{
  "model": "self-supervised image encoder",
  "train_examples": 97085,
  "image_size": 48,
  "horizontal_flip": true,
  "method": "vicreg",
  "mlp_ratio": 4,
  "widths": [48, 96, 192, 384],
  "projector_hidden_layers": 1,
  "init": "torch_default",
  "ema_decay": 0.99,
  "warmup_steps": 680
}
Rows from block 6 of a small self-supervised image encoder, named by matrix and row number. Rows with one number belong to one neuron. Each number is 200 + 30 x the weight over its row's rms, rounded and kept within 0 to 999. All counts start at 0.
After each neuron's rows are labels from the 100 images, of 14848, where the neuron reaches its highest value: "colour at peak" is the nearest of a few named colours to the mean colour under the peak; "responds to" is what is common among them. Only what is clearly more common there than usual is listed. The data: microscope photos of single blood and bone marrow cells. In brackets: how many of the 100.
# fc1: MLP up (model.blocks.6.mlp.fc1.weight, 768x192), inputs 0-63
# fc2: MLP down (model.blocks.6.mlp.fc2.weight, 192x768, transposed), outputs 0-63

fc1.486,227,202,221,240,138,199,207,110,178,215,184,184,214,197,235,232,170,225,208,255,142,234,250,206,232,162,213,209,169,198,222,190,166,262,232,218,186,184,180,218,183,138,201,207,203,187,200,178,179,245,223,264,234,228,253,187,229,241,228,179,226,166,181,221
fc2.486,184,227,192,195,202,200,200,177,192,184,232,247,206,163,139,235,225,184,223,187,179,211,175,233,174,203,190,160,174,265,145,182,176,172,272,187,195,229,198,214,173,187,138,228,156,114,206,196,215,210,139,218,190,234,164,227,212,237,184,198,254,238,169,249
colour at peak: black (32); blue (27)
responds to: cell type: erythroblast (55)

fc1.253,194,217,175,218,173,152,167,254,236,158,197,153,172,231,186,157,210,195,217,222,226,220,203,185,241,203,224,216,203,157,221,142,233,208,188,202,209,199,203,206,230,243,174,220,199,270,250,188,212,230,205,187,176,129,166,186,238,246,178,246,153,230,161,211
fc2.253,161,166,223,183,203,209,203,163,143,160,198,159,197,194,191,210,215,207,212,246,229,167,234,203,198,203,143,210,163,219,203,235,181,185,278,157,211,150,203,191,193,91,176,179,196,165,190,198,189,214,173,199,232,248,230,195,187,228,231,152,259,200,189,205
colour at peak: pink (81)
responds to: smear: peripheral blood (78); cell type: lymphocyte (51)

fc1.529,216,163,162,211,156,245,173,133,155,179,253,214,222,241,216,162,200,168,199,207,204,232,179,139,153,212,216,202,136,236,233,191,169,194,216,188,232,197,216,188,237,172,247,168,212,190,191,219,192,270,202,175,254,205,227,206,197,220,172,193,199,240,239,208
fc2.529,170,192,241,221,182,119,248,168,225,185,211,174,175,227,174,164,256,177,205,237,183,251,214,247,209,187,171,182,190,232,144,172,170,175,214,223,157,220,230,154,200,202,181,212,173,233,209,167,222,186,256,217,234,185,231,212,175,231,199,162,209,199,189,193
colour at peak: blue (43)
responds to: cell type: lymphocyte (35)

fc1.359,198,237,207,213,237,121,176,168,254,166,169,203,167,251,196,176,209,197,212,244,165,251,146,188,222,230,212,225,200,188,202,163,206,196,186,163,213,202,226,189,184,206,196,204,223,203,210,157,245,216,172,179,218,197,185,219,258,254,212,206,197,218,223,192
fc2.359,226,184,183,194,208,207,163,198,154,175,204,182,187,216,205,248,202,229,201,189,192,224,225,195,169,172,191,199,170,213,229,212,206,175,155,166,296,200,181,171,232,187,199,179,247,210,212,148,164,179,224,232,215,144,221,158,187,200,202,142,186,228,155,244
colour at peak: grey (61)
responds to: cell type: segmented neutrophil (72)

fc1.396,180,228,207,217,259,177,183,199,243,128,224,213,150,204,187,191,229,189,234,242,218,201,208,170,207,176,215,204,238,199,247,203,217,170,157,210,233,248,195,209,230,201,198,196,207,201,230,150,234,201,172,149,225,133,154,207,244,192,151,206,188,169,232,169
fc2.396,218,212,222,131,165,226,144,197,195,215,181,234,252,225,171,170,262,209,161,258,264,252,249,226,198,148,247,198,167,195,216,190,156,205,242,197,168,189,158,253,182,191,197,176,216,173,169,184,211,197,223,228,223,223,265,182,141,200,239,186,245,187,185,241
colour at peak: grey (50)
responds to: cell type: erythroblast (45)

fc1.669,192,222,175,182,189,198,244,176,218,182,211,234,234,189,165,212,211,232,207,217,151,176,204,215,174,189,199,238,217,177,179,184,155,208,247,208,217,189,222,231,176,220,204,204,204,251,189,145,161,235,248,147,198,128,204,204,216,202,189,228,199,200,197,181
fc2.669,166,204,232,226,239,218,188,134,200,128,199,198,207,249,199,166,246,248,153,202,153,223,232,159,227,190,199,208,179,208,160,263,246,174,162,206,237,198,262,175,243,220,225,188,209,241,195,174,172,212,187,193,183,227,179,190,191,164,178,182,155,190,220,193
colour at peak: white (52)
responds to: cell type: erythroblast (69); smear: peripheral blood (50)

fc1.750,196,210,235,183,188,249,227,209,161,254,254,219,256,172,177,179,203,240,248,266,174,151,205,135,174,175,187,165,146,191,235,189,200,176,203,197,172,220,231,229,191,161,169,193,202,227,169,177,173,236,184,172,255,204,228,212,221,198,200,135,219,200,191,200
fc2.750,195,247,152,204,175,235,246,233,218,170,215,264,228,157,177,154,248,234,212,270,229,160,225,249,192,247,209,241,204,153,196,188,181,202,212,237,235,190,194,192,259,206,182,157,234,279,209,195,160,172,229,192,226,182,208,167,157,198,196,215,210,220,207,165
colour at peak: white (72)
responds to: smear: peripheral blood (40)

fc1.354,201,174,185,269,167,175,170,149,201,161,204,267,225,209,208,226,198,216,176,207,176,227,217,136,196,243,204,210,195,235,183,183,181,234,169,217,205,180,208,163,183,231,218,175,206,174,182,215,164,218,191,121,219,165,178,194,216,239,193,144,220,198,225,243
fc2.354,153,184,149,236,225,219,220,163,208,263,191,163,160,243,207,275,172,180,264,188,154,222,208,164,230,185,200,172,178,224,158,200,218,182,223,208,147,226,219,160,252,213,170,199,207,195,190,169,187,200,235,232,220,212,202,265,191,206,227,159,227,164,181,180
colour at peak: purple (79)
responds to: cell type: artefact (60)

fc1.82,257,143,162,169,155,213,219,168,190,164,215,186,219,210,207,142,224,162,204,213,208,210,238,142,216,195,234,203,184,171,238,238,195,200,235,235,174,239,190,175,237,231,240,237,188,213,238,158,264,224,180,220,213,142,168,206,215,237,231,230,198,200,212,170
fc2.82,155,208,227,215,252,172,198,228,207,224,186,172,166,194,212,228,170,194,230,147,251,174,147,184,175,183,214,234,193,280,222,195,200,145,273,210,163,180,232,217,189,199,192,196,138,236,198,174,201,215,136,194,201,246,225,211,178,242,213,149,220,190,163,250
colour at peak: pink (83)
responds to: smear: peripheral blood (96)

fc1.297,185,185,196,242,169,180,164,173,185,193,206,218,233,217,223,201,237,247,192,243,133,184,250,154,197,180,238,227,157,196,225,195,157,235,198,203,168,186,202,232,229,157,199,190,202,174,154,213,217,242,226,259,206,229,247,224,193,271,201,222,174,181,205,238
fc2.297,226,207,250,194,208,240,181,130,194,178,226,231,214,183,164,228,236,169,201,185,177,231,205,221,235,182,172,193,208,241,191,200,215,179,244,158,209,203,201,194,162,191,148,199,188,97,182,163,244,210,178,158,233,240,164,214,203,203,242,201,248,238,237,252
colour at peak: blue (48); black (31)
responds to: cell type: lymphocyte (40)

fc1.438,209,222,177,173,167,209,211,211,155,206,179,238,230,207,218,175,220,157,207,202,208,202,207,211,173,230,163,225,295,251,202,198,209,227,179,198,188,208,165,200,234,154,202,230,204,215,171,148,191,243,230,224,207,146,224,222,206,163,184,153,239,181,187,184
fc2.438,190,183,258,249,190,229,171,191,201,192,181,211,227,242,215,148,180,222,222,208,222,168,144,172,238,193,256,209,221,209,226,206,169,218,223,204,203,166,199,197,215,227,223,180,203,256,198,201,157,241,213,226,169,155,226,211,196,196,173,182,200,191,223,186
colour at peak: purple (70); blue (26)
responds to: cell type: erythroblast (77)

fc1.553,231,247,201,213,207,139,217,169,216,165,198,201,162,227,206,179,186,213,240,218,184,214,179,169,187,225,167,194,182,205,186,185,197,194,231,191,164,195,212,199,213,211,195,160,195,243,209,225,271,189,214,177,214,164,202,266,276,235,238,250,202,207,224,189
fc2.553,237,210,196,166,180,185,133,227,184,203,240,276,209,212,171,180,242,238,200,238,156,197,224,184,138,187,198,220,165,215,209,171,200,189,183,145,254,210,203,224,241,199,191,177,208,196,194,202,192,177,186,200,208,228,235,175,218,232,238,176,274,251,193,214
colour at peak: grey (58)
responds to: cell type: segmented neutrophil (68)

fc1.84,208,236,173,189,162,204,144,143,203,221,188,193,183,220,174,183,256,195,196,258,192,185,222,194,219,227,212,222,170,157,185,171,146,249,173,194,191,185,209,205,161,146,215,217,266,200,202,211,219,215,212,184,242,225,235,210,202,206,166,152,230,224,249,225
fc2.84,157,173,230,206,231,189,259,201,182,183,199,176,186,224,224,199,181,183,199,192,185,221,190,218,178,197,188,230,227,249,206,252,181,192,208,253,164,155,214,157,212,217,196,176,138,224,184,178,197,238,190,201,151,210,150,252,167,182,179,149,220,141,238,220
colour at peak: blue (33)
responds to: cell type: erythroblast (46)

fc1.426,247,169,187,205,157,199,179,185,221,165,200,207,162,250,231,172,210,211,212,222,226,202,157,193,220,229,193,226,199,250,226,159,174,252,170,179,212,249,220,195,226,200,208,165,224,235,180,187,188,184,223,212,178,184,209,149,209,193,236,253,176,198,229,214
fc2.426,218,175,208,187,204,220,195,206,223,196,163,180,225,244,193,192,228,193,163,217,199,212,226,191,144,163,219,230,191,193,233,182,183,223,154,284,197,219,179,222,189,165,232,192,185,245,135,210,178,150,232,180,266,196,262,219,167,218,224,197,191,192,206,176
colour at peak: grey (85)
responds to: cell type: segmented neutrophil (44)

fc1.222,235,257,229,230,134,187,146,179,205,194,215,249,140,194,166,192,213,190,182,205,225,217,183,179,192,184,249,169,186,206,149,140,167,164,216,201,210,191,178,203,185,213,163,200,193,249,201,205,259,180,241,180,201,168,178,203,191,262,173,169,255,239,208,196
fc2.222,129,152,152,229,253,184,233,186,188,163,245,171,185,209,180,220,211,245,202,231,174,233,213,202,144,205,227,219,186,218,218,283,212,175,210,182,157,169,259,133,203,206,200,216,160,220,200,197,252,247,208,192,174,206,175,219,173,149,193,237,187,230,225,168
colour at peak: pink (67)
responds to: smear: peripheral blood (49)

fc1.418,219,240,171,236,210,212,146,213,172,156,183,203,173,192,225,173,177,225,229,190,193,190,174,188,209,189,265,227,191,211,207,192,224,235,183,195,223,214,265,187,209,209,180,195,192,215,225,206,158,231,229,207,208,135,176,259,227,156,128,179,189,216,222,159
fc2.418,231,173,212,210,218,206,206,180,200,197,216,177,176,221,178,212,233,177,210,219,255,210,253,181,161,175,162,205,214,189,184,150,238,163,198,205,209,236,180,184,174,211,197,208,220,164,144,205,178,197,186,219,223,204,175,203,218,230,226,161,201,228,174,250
colour at peak: purple (81)
responds to: cell type: erythroblast (42)

fc1.574,215,206,165,187,242,200,224,178,171,183,160,241,180,222,174,221,241,196,220,197,203,234,198,199,167,168,275,209,195,229,182,164,211,224,201,186,238,234,212,173,230,202,200,230,212,266,228,127,294,212,156,175,208,188,193,212,248,214,215,230,215,196,156,212
fc2.574,188,211,145,206,253,193,221,220,217,248,208,131,133,200,189,229,209,199,199,199,195,203,235,203,197,227,176,217,249,150,183,221,155,201,219,184,167,221,163,191,166,244,212,213,204,214,209,202,212,162,162,194,206,209,147,207,173,173,236,193,142,207,226,227
colour at peak: blue (31)
responds to: cell type: erythroblast (53)

fc1.60,194,186,183,171,220,182,253,177,182,193,271,171,210,221,212,207,249,219,197,254,149,166,189,151,184,190,230,191,211,193,193,223,217,215,236,161,203,163,244,220,189,207,191,203,176,207,167,152,212,223,120,126,240,194,200,210,252,187,185,195,137,184,134,181
fc2.60,225,173,159,212,196,202,243,203,221,189,170,183,210,151,201,205,211,212,229,229,245,186,155,189,201,244,238,241,228,175,220,191,237,209,207,209,187,197,183,225,261,209,250,197,227,254,200,277,210,197,200,158,188,175,206,229,198,158,143,238,188,207,207,247
colour at peak: grey (59)
responds to: cell type: blast (34)

fc1.619,213,178,143,192,196,216,201,163,183,144,212,196,229,252,186,163,224,225,184,211,131,219,182,181,214,147,179,179,177,211,224,220,223,241,219,154,243,180,178,127,211,163,187,183,191,226,162,219,192,219,204,181,247,211,221,227,211,222,202,192,156,173,234,240
fc2.619,231,177,217,258,173,213,183,163,182,208,229,270,232,194,159,157,202,163,149,212,251,193,204,183,182,212,170,187,234,253,212,160,235,199,165,206,231,200,183,188,229,220,148,202,205,218,181,199,226,270,256,165,214,177,203,180,236,261,189,172,251,208,165,210
colour at peak: blue (35)
responds to: cell type: blast (32)

fc1.200,159,176,269,231,235,214,142,216,221,139,184,217,207,199,164,229,225,225,183,226,178,241,155,115,176,199,119,204,242,218,162,169,248,218,238,168,204,251,192,231,214,159,155,217,221,182,178,177,193,155,159,152,188,164,143,180,197,189,150,214,214,255,189,203
fc2.200,191,176,181,213,230,194,183,200,180,256,193,156,214,196,215,214,188,197,157,218,251,230,229,255,225,198,249,168,187,150,197,157,194,198,215,192,178,191,194,215,191,141,231,199,144,200,221,180,232,210,220,170,219,259,199,186,146,205,248,183,180,192,152,224
colour at peak: purple (47); blue (30)
responds to: cell type: promyelocyte (26)

fc1.409,223,228,210,157,213,157,207,211,227,287,163,230,173,143,226,210,217,181,189,194,189,203,192,203,219,251,240,174,183,224,237,174,208,225,246,196,196,204,149,195,153,219,237,214,254,250,206,205,215,215,206,177,212,204,225,207,146,239,140,235,161,138,177,212
fc2.409,205,215,182,197,212,183,208,218,209,265,244,198,206,197,211,241,203,252,180,169,210,163,158,134,234,137,208,178,200,225,205,130,243,177,183,222,163,273,193,227,226,223,234,166,173,243,219,181,175,203,220,216,223,228,210,191,196,170,183,207,263,203,213,206
colour at peak: blue (30)
responds to: cell type: erythroblast (44)

fc1.636,220,181,190,251,151,156,157,132,156,186,170,262,214,207,191,206,207,178,214,187,129,199,209,133,147,201,214,151,153,217,194,204,211,204,241,158,174,247,233,179,217,187,255,220,176,186,196,205,187,229,217,209,232,204,166,192,198,268,206,207,210,207,239,184
fc2.636,230,195,211,208,181,217,164,140,203,205,217,180,207,209,159,259,262,237,218,228,219,235,202,213,201,182,156,210,164,214,148,205,192,175,199,162,193,200,215,211,196,182,148,219,207,123,197,182,163,194,225,186,205,207,227,200,202,188,226,172,224,194,173,215
colour at peak: purple (63); blue (32)
responds to: cell type: artefact (40)

fc1.404,188,202,214,185,156,233,210,199,220,216,248,180,203,240,218,211,246,223,196,238,201,199,262,180,152,182,151,194,178,167,204,174,161,193,190,223,157,221,248,158,190,222,225,140,175,216,252,156,249,212,190,173,189,184,185,204,232,261,264,168,211,246,192,231
fc2.404,176,204,212,238,215,210,177,251,183,185,211,256,198,169,176,243,182,189,179,146,214,197,154,139,238,151,219,235,222,200,229,153,198,184,172,274,192,191,210,224,232,183,177,214,223,209,186,180,138,157,177,158,181,166,194,187,190,236,160,213,189,170,198,231
colour at peak: white (83)
responds to: cell type: segmented neutrophil (72); smear: peripheral blood (58)

fc1.687,185,198,171,230,245,165,204,225,157,177,211,165,176,210,215,235,172,174,246,228,159,240,182,172,265,204,219,167,160,212,118,174,203,198,196,171,198,240,227,159,226,223,192,180,139,250,209,162,215,184,191,176,172,193,186,228,229,158,237,199,250,191,177,211
fc2.687,208,246,149,199,202,231,187,242,205,207,244,244,204,172,171,236,248,251,191,191,196,192,235,219,165,199,217,180,233,162,217,212,138,227,160,240,171,205,164,249,161,212,157,194,235,201,237,202,192,201,192,251,221,261,236,143,190,219,196,222,174,225,257,194
colour at peak: white (41)
responds to: cell type: erythroblast (75)

fc1.591,179,192,197,192,207,201,196,138,219,225,203,192,159,238,176,173,146,147,259,181,213,269,204,190,236,181,218,174,159,195,155,166,188,203,213,133,202,257,180,198,193,236,211,196,148,226,188,187,188,218,251,167,212,181,204,217,221,177,251,230,246,213,218,196
fc2.591,191,170,171,213,160,219,225,224,166,182,238,156,207,231,216,184,211,215,199,201,137,196,235,198,202,235,225,172,218,156,221,261,154,207,193,226,218,167,234,177,189,213,176,154,264,185,194,181,165,183,154,208,194,194,158,220,207,149,161,171,157,240,255,169
colour at peak: white (85)
responds to: smear: peripheral blood (66); cell type: erythroblast (45)

fc1.471,242,246,176,202,173,181,209,152,208,180,178,248,241,216,212,174,200,208,171,177,162,175,198,182,190,230,234,170,227,161,184,195,170,255,222,172,161,213,154,154,213,161,222,203,216,203,160,219,170,242,193,215,214,155,249,221,197,219,190,229,212,189,239,185
fc2.471,211,211,221,186,256,164,165,163,153,168,186,197,202,150,151,238,212,197,183,175,225,189,221,199,185,159,134,221,257,187,152,200,202,181,253,198,243,185,189,174,188,192,155,198,209,127,176,231,179,164,190,200,206,203,194,168,197,185,212,194,225,206,257,164
colour at peak: purple (90)
responds to: cell type: segmented neutrophil (51)

fc1.374,166,194,181,226,220,240,158,180,179,210,171,222,227,214,168,210,236,267,218,197,162,145,238,173,184,165,177,264,210,216,246,246,210,182,217,160,237,176,171,203,228,185,188,207,266,221,182,148,220,181,174,186,231,163,180,251,236,204,170,201,237,176,173,214
fc2.374,237,208,164,197,188,165,200,193,210,187,199,202,222,234,185,187,230,213,183,173,217,202,243,181,158,215,174,197,211,197,200,169,221,204,173,207,179,286,178,235,206,196,215,213,195,160,177,178,210,154,183,182,194,179,192,179,219,207,319,208,195,185,211,255
colour at peak: purple (50); blue (26)
responds to: cell type: artefact (26)

fc1.544,206,211,195,191,176,173,196,159,179,223,195,218,171,202,199,207,206,182,219,191,181,206,212,154,198,197,153,219,186,213,182,215,164,232,187,179,174,237,151,278,178,156,176,233,253,234,195,172,177,216,247,213,215,163,221,218,211,274,191,198,247,172,210,206
fc2.544,190,158,206,237,237,165,202,215,258,188,140,217,201,245,256,192,173,165,207,190,197,191,214,164,188,167,225,223,214,157,228,166,203,182,185,217,201,235,219,260,229,205,236,200,172,261,140,166,213,174,206,193,168,167,191,201,215,217,213,167,278,158,203,220
colour at peak: blue (66)
responds to: cell type: segmented neutrophil (79)

fc1.227,250,211,206,238,182,169,158,220,223,206,237,194,219,227,184,214,184,225,236,201,201,194,198,171,199,216,140,184,171,218,217,161,187,219,198,241,176,241,199,178,214,214,175,212,181,267,230,181,178,194,247,149,219,179,183,155,179,234,216,184,184,192,181,178
fc2.227,185,168,236,186,214,192,193,224,215,177,205,186,212,211,154,215,208,202,159,198,203,238,188,222,228,172,223,205,195,220,203,234,228,178,261,150,171,139,182,142,199,241,189,212,219,193,153,197,264,205,161,142,200,260,263,190,186,161,228,252,197,179,211,205
colour at peak: grey (62)
responds to: cell type: segmented neutrophil (45)

fc1.309,225,173,171,248,196,184,188,173,229,204,173,215,173,182,200,182,201,175,223,237,200,167,178,156,167,175,256,235,213,233,225,162,179,242,201,217,200,237,186,215,229,243,214,232,134,238,243,213,154,239,229,139,193,157,154,218,186,184,186,227,225,178,139,140
fc2.309,205,210,204,204,189,204,134,208,158,215,201,244,253,179,156,147,252,215,172,196,226,203,223,201,212,216,201,181,239,263,183,136,190,189,206,223,231,254,214,194,205,227,185,202,183,229,198,193,203,184,172,243,248,241,166,166,213,214,208,224,148,190,204,248
colour at peak: grey (48)
responds to: cell type: erythroblast (55)

fc1.567,217,200,201,242,206,229,146,198,235,229,211,188,212,190,187,194,209,160,171,167,164,199,211,191,212,212,197,142,218,242,221,152,226,243,144,211,148,206,241,228,192,223,218,253,221,226,229,197,211,196,264,163,245,175,202,178,180,248,171,216,145,233,258,202
fc2.567,186,153,176,181,220,194,240,202,139,207,156,195,223,232,249,207,163,137,219,170,272,204,177,212,194,186,282,202,180,188,160,235,157,164,247,192,211,195,199,181,223,198,226,229,185,177,198,221,202,199,166,175,208,204,242,186,162,179,216,231,209,153,160,145
colour at peak: pink (51)
responds to: smear: peripheral blood (55)

fc1.212,136,244,259,260,166,213,195,185,210,189,231,195,138,241,150,219,192,237,224,212,187,247,234,217,237,225,175,195,190,225,180,245,235,188,177,200,144,186,167,149,199,180,189,174,149,224,208,191,202,172,183,208,172,171,208,233,186,203,214,224,171,272,196,212
fc2.212,190,176,165,181,208,162,213,219,160,222,174,205,196,204,193,232,209,130,202,224,225,135,118,217,227,172,258,188,177,171,176,176,205,214,289,143,202,198,249,198,213,188,199,243,197,194,224,212,184,238,141,195,198,176,154,245,205,259,178,165,182,162,219,163
colour at peak: white (69)
responds to: smear: peripheral blood (39)

fc1.339,183,238,192,194,195,154,198,176,188,185,160,200,204,193,210,211,222,230,186,194,174,142,171,187,181,166,194,162,191,194,196,214,196,248,213,200,203,190,189,149,237,156,231,245,181,192,182,185,171,253,158,261,203,162,227,191,221,223,179,253,192,163,200,150
fc2.339,188,210,245,155,213,211,169,189,183,168,179,191,210,206,178,205,168,197,239,192,220,191,233,230,183,157,128,203,190,239,149,232,209,221,271,193,184,184,189,197,155,153,207,206,241,97,191,229,156,210,232,235,176,235,237,214,195,215,215,200,249,192,221,186
colour at peak: purple (78)
responds to: cell type: segmented neutrophil (52); cell type: band neutrophil (29)

fc1.45,199,225,228,171,194,178,218,212,172,236,204,209,159,195,162,193,167,184,195,208,236,169,201,147,218,178,205,219,200,250,208,140,229,216,190,211,143,206,233,244,177,190,200,182,201,234,185,163,189,182,270,130,225,202,238,217,234,260,233,193,221,167,193,226
fc2.45,175,136,223,221,184,201,233,205,223,175,246,207,181,173,219,235,201,223,233,142,214,198,247,219,254,213,188,228,201,199,210,204,141,178,183,213,195,225,198,178,204,229,172,199,229,174,185,204,212,240,180,194,149,213,158,195,165,186,227,163,220,208,217,234
colour at peak: blue (35)
responds to: cell type: segmented neutrophil (52)

fc1.720,253,227,252,207,171,181,148,235,192,177,129,225,234,268,171,178,191,178,171,256,227,225,199,224,191,146,168,189,210,192,213,209,195,163,197,226,233,192,220,163,209,223,231,201,173,209,217,196,138,215,226,192,229,198,174,208,210,239,183,186,223,231,229,231
fc2.720,216,156,161,205,256,143,222,213,185,224,198,152,133,164,228,177,227,232,210,224,189,170,172,211,163,201,227,254,196,234,207,202,228,154,234,199,209,173,211,207,219,245,243,248,179,264,233,221,275,191,164,174,131,213,223,222,193,165,197,212,227,177,216,158
colour at peak: white (50)
responds to: cell type: erythroblast (61)

fc1.38,219,140,139,188,212,181,195,172,179,221,224,218,246,231,187,155,220,182,195,220,239,178,201,165,163,208,204,165,246,154,171,255,173,236,266,190,246,132,185,190,245,173,185,229,223,216,209,203,191,215,119,204,220,180,191,219,156,167,236,155,168,175,137,180
fc2.38,216,199,191,198,172,240,158,183,160,165,193,196,169,200,229,208,167,173,193,139,255,224,182,168,224,227,246,200,205,190,202,237,191,257,171,164,248,189,206,196,189,217,264,184,209,171,166,191,168,158,227,168,165,198,195,205,227,197,179,174,241,173,190,220
colour at peak: white (52)
responds to: cell type: artefact (27)

fc1.264,154,224,160,184,220,208,221,211,178,162,247,284,197,196,188,201,176,227,215,203,172,191,200,175,188,234,205,188,241,175,241,198,160,199,231,224,207,165,161,228,148,181,145,227,254,206,227,200,179,177,154,201,240,155,216,220,217,228,184,155,179,224,186,226
fc2.264,209,191,220,235,153,193,138,204,165,223,179,108,203,249,167,212,161,153,239,219,253,176,256,212,198,222,159,212,198,224,244,227,240,213,172,176,223,204,193,233,175,207,220,198,211,238,185,252,214,172,175,163,195,179,185,247,206,242,209,211,194,205,202,219
colour at peak: white (72)
responds to: cell type: artefact (26)

fc1.467,226,198,192,157,202,166,235,192,222,166,213,180,208,158,229,146,209,214,261,243,203,215,224,166,184,183,174,197,208,163,199,186,160,231,263,242,182,216,173,215,196,177,211,227,202,190,183,158,216,171,205,219,217,188,212,236,241,208,196,147,187,198,149,168
fc2.467,200,230,223,207,148,210,220,132,218,222,185,177,236,233,229,212,197,156,126,216,212,195,221,242,254,225,205,225,197,209,227,206,149,209,153,189,182,199,228,171,202,167,219,229,166,238,227,239,188,213,239,175,231,233,199,242,210,176,211,264,213,246,202,211
colour at peak: white (98)
responds to: smear: peripheral blood (64); cell type: myeloblast (33)