config.yaml
arch: "caformer"
image_size: 48
activation: "quick_gelu"
kernel_size: 7
projector_hidden_layers: 1
lr: 0.0012
beta1: 0.9
adaptive_grad_clip: 0.02
epochs: 17.9
lr_schedule: "linear"
warmup_steps: 680
Rows from block 6, named by matrix and row number. Rows with one number belong to one neuron. Each number is 128 + 24 x the weight over its row's rms, rounded and kept within 0 to 255. All counts start at 0. Numbers have three digits each. After the name is the row's rms in percent of the matrix's.
# fc1: MLP up (model.blocks.6.mlp.fc1.weight, 768x192), inputs 128-191
# fc2: MLP down (model.blocks.6.mlp.fc2.weight, 192x768, transposed), outputs 128-191
fc1.485 095:148119162120102137129133079101157157095109137127154137139155118157151111132136152129129089152153110096118128114109076141145141141110159087148116162100089140165176133124151132110124191098147098
fc1.486 081:115143147126091118132141132126091124130120141121130153125164094147095094175090125120118150113122110119125116104119126113142112064145099129114103131118143092128111119107118159141114145123141155
fc1.487 102:103135124165145140144123137107164160079111073156145130149126142093173127086155149125146133111095160147125095136109134145121102135121094109164126122152110118122139130153086104139118085143086112
fc1.488 087:161166141144129082129169143102115098142090120155108149111136129094154129092139127175157104108131130122112136158147082134137103149157178122122131152150112144135105082147104147107145146101170080
fc1.489 100:127091110115116080106148107124155122119137135133149092119138124146113139124161080109138120093107182102117154116162146125075114145126091148155130176160156134161152147148078152129164140157156099
fc1.490 077:112111160141122135099125142143186162122154092146118159097137100098104085115100094134117119139127123097129135150149142167091115084116170156151134127130159144152105107136145135111187127128158111
fc1.491 101:152129139107151085097130124095152098099069107158143165100140148131092116148145130120099148126129081142111107176120135112121122117096126123115140131091121154129173124156124102116148105109103126
fc1.492 096:144127132136148094149114138150116178112164167131146147138186105171110168120128080109151111102151121106109079097138122112137138062127126112108115137142114126145107154110128144140125157092146118
fc1.493 094:115123143108146141137135121121132147185079122131147091111101169094148123159098155112121103128112105142139172122126099115121115133142131119113133151111090083106143115081139118138147133138154134
fc1.494 107:108105132115088109127118102119094122149119138087162158114140155124145122136151119124126170126108142100140148129118130115109119093106115118120149154151102116102138149136119100146120134100104137
fc1.495 090:088131168167140104120153140068155108140103129140164150122125172175125146106133099108117124140089130104173125165184104116145110120159132112129149176112122111129153135171202180070137140123139146
fc1.496 115:149111119119107144099124123130154101126074121151106153174102113141141153095123102185092137161139139113113124165143127092155078104167133101110159124099101164155147128130188166079085126136096135
fc1.497 086:115120119119136125121167153091204145119135167153163146114093111124138139127106149100079173156107126117119151110132178148089080124113166134111118149126121134088093103175089129105134126114139121
fc1.498 076:141111183152147104108143129150120140148135131097149129146083142129164140119097119104110162155132115117130135118113092104114115061144086094125125128144126125086120134116138123122139103090149117
fc1.499 107:155127169173138153162142131149115110132136111178123127101117109102114146109112135125175092096132133135166098166132158111090132116179206146100125105128119106134109112122103178113147127148109093
fc1.500 092:076131156132142133148110101114140125138085115128133125146115148163158163114173149093139112155093144124164162130139138172117090113104111140152115167135118118064125124193130145127151140128119059
fc1.501 114:119087144136129114125121112167109164071089148129147127105141150107123107129112146118098145097130122147125162115124169128123106102090153126141138088105085134140137129159127134126143130087097106
fc1.502 098:141138128130113150125129125137165152101140123166169121125086151128143145078152125166092153158107121102155139166154107116125130137149122169167142166101147117111115142138169186101109091130092073
fc1.503 102:133173144167149148115119118104130166145095075132169163131157153110117118145140093134155121141135127087135123149122152124146129142049116133183126153126112108128126099119107150109174178115110138
fc1.504 109:128149099191171148114112117145162116089140078134107114118123130132102097158084085086098137133129101152111143131141108155127134127114127094135117124132094137131092131106146122092135188139133133
fc1.505 095:123129114112138118096117119114184136103143077106153119117128106161107129106142077127110105143108160099108127111133106151106150133160095155131111134158145136197160128124108150129119144154163083
fc2.485 100:142151138136111148094122138115141098118138111160115175163162131135130125138150102133104156088131143133113125134153155105147113083103129114141124124091105117119082116116127130110129144173107142
fc2.486 084:150116163131129104118109101128131137087152165139121137115152085141200110119140107126116113127164136126133107123169162135119139147119173122111094141097135139094108120145095107154129134064160142
fc2.487 109:129102112131112117173153079149138106146135159139109143100137092155059157126097138123127091170124090161136165069111127121103163136133123156101154100141111132166149118110140078142144150135146119
fc2.488 075:136136117138167146094152105094132121160151144116119112112112141118115129151109115109097151117146151141094122117108187078100163100091128161147127147085158111135129120123135115109134116133147117
fc2.489 089:141157135106135156130148135163104104109103103101112131121093116079152143091066133123145086180140134114145106151115104148131165158087189160149142106128099113118141104119106097126140096084125140
fc2.490 061:161116089148134160113114121154101099103147138111119137126137116115139158112092133170121087168174156166118109125115126159144114131077113103088157155139115104137122160124130138097165155092109131
fc2.491 098:193170155139139165141169139126100141146153127119091084141125137130121132091127114187118140105119112118130123112135134094112134105146066142125143103142127102109125141134133159155140106128078112
fc2.492 087:133149123150129128146121143106129073095160138148119102096143112150143163104108144164140102136146143155096127128135119099153141140150090147093139103101106135104140108125149077139173141110122124
fc2.493 092:105134109174134096175126113202136141150127128111121115129132100158146146112139137113164125122124129137170156104130116155117169153187135167178148120164114148121129130103123097130113157129121109
fc2.494 119:144175095126159163141148114111121103123106161131102148128124123116111134095139155088120113100130109135127134139119119108093132130147120121106106133116152150152145127128159129150155141107147115
fc2.495 072:119089102127067131127138142168134120106144135125132157145094129126149130118130120087101142139125128145159119150164135142101123147126155115131110132134166156114130113129133144166104172121125126
fc2.496 125:109095157131132140143168100147087098165163121121152136134147154116115125147157147095121135093109097145126102119142173133080129133128133158121115153121171122088100176086102132131145127113119119
fc2.497 079:144160146183143150124133161110119136133163109136151092130119149122165128116113105148138092103138135125102113083096133134135124149129130075142115127127163125161129110122065151159184124112123113
fc2.498 054:125109147160079156103120092114143161149160131151102102111103123177160137167143128132123126118138158122118136125156121100134108124101209169136084141077127106085128123146152129092135136105151139
fc2.499 094:125091117150137080143172133139126133113147168090158107153136174112121114155162125089132163097096135132165145124134146088126145156078138120165139132104140135080140100093118158148136144167145150
fc2.500 100:134127092150134138112124139102089152113142125109105091073110123165120107108149162135143134188115095102168153127153107119125138097182141140117142092170140123164081144100108074156162114117124130
fc2.501 112:132117144118169182197166136157121118069121160123142117130136125168122155103103164166122115131113133119144112104111118133109100103193124177111171121115120166189115121146102126116135121145115079
fc2.502 108:127140136114095133086122092139131154168130147158090115140153137138142086148112124090125127116162154148119106098164149136119102108130149060105118138116090131065127126131095130190155162123124145
fc2.503 100:111110186145103111136145154105142101123167109125130150129155105163166146125108143166109151135122120142130139139122119073145148107149134138136092114134143133122130109149195150103134103136165091
fc2.504 119:114153132120129157171111153161114166099100115105148140119143121156147144093148160121130138066124104130152104098138122114107114120173141152129127161137133165133121117116123132119108067138099097
fc2.505 082:136170164144119120139138135111117129095137168108128104112110146089122113107090074114133147111137112084133139157164149155121137155085169117157122126150134127101128144175123208121158144044139114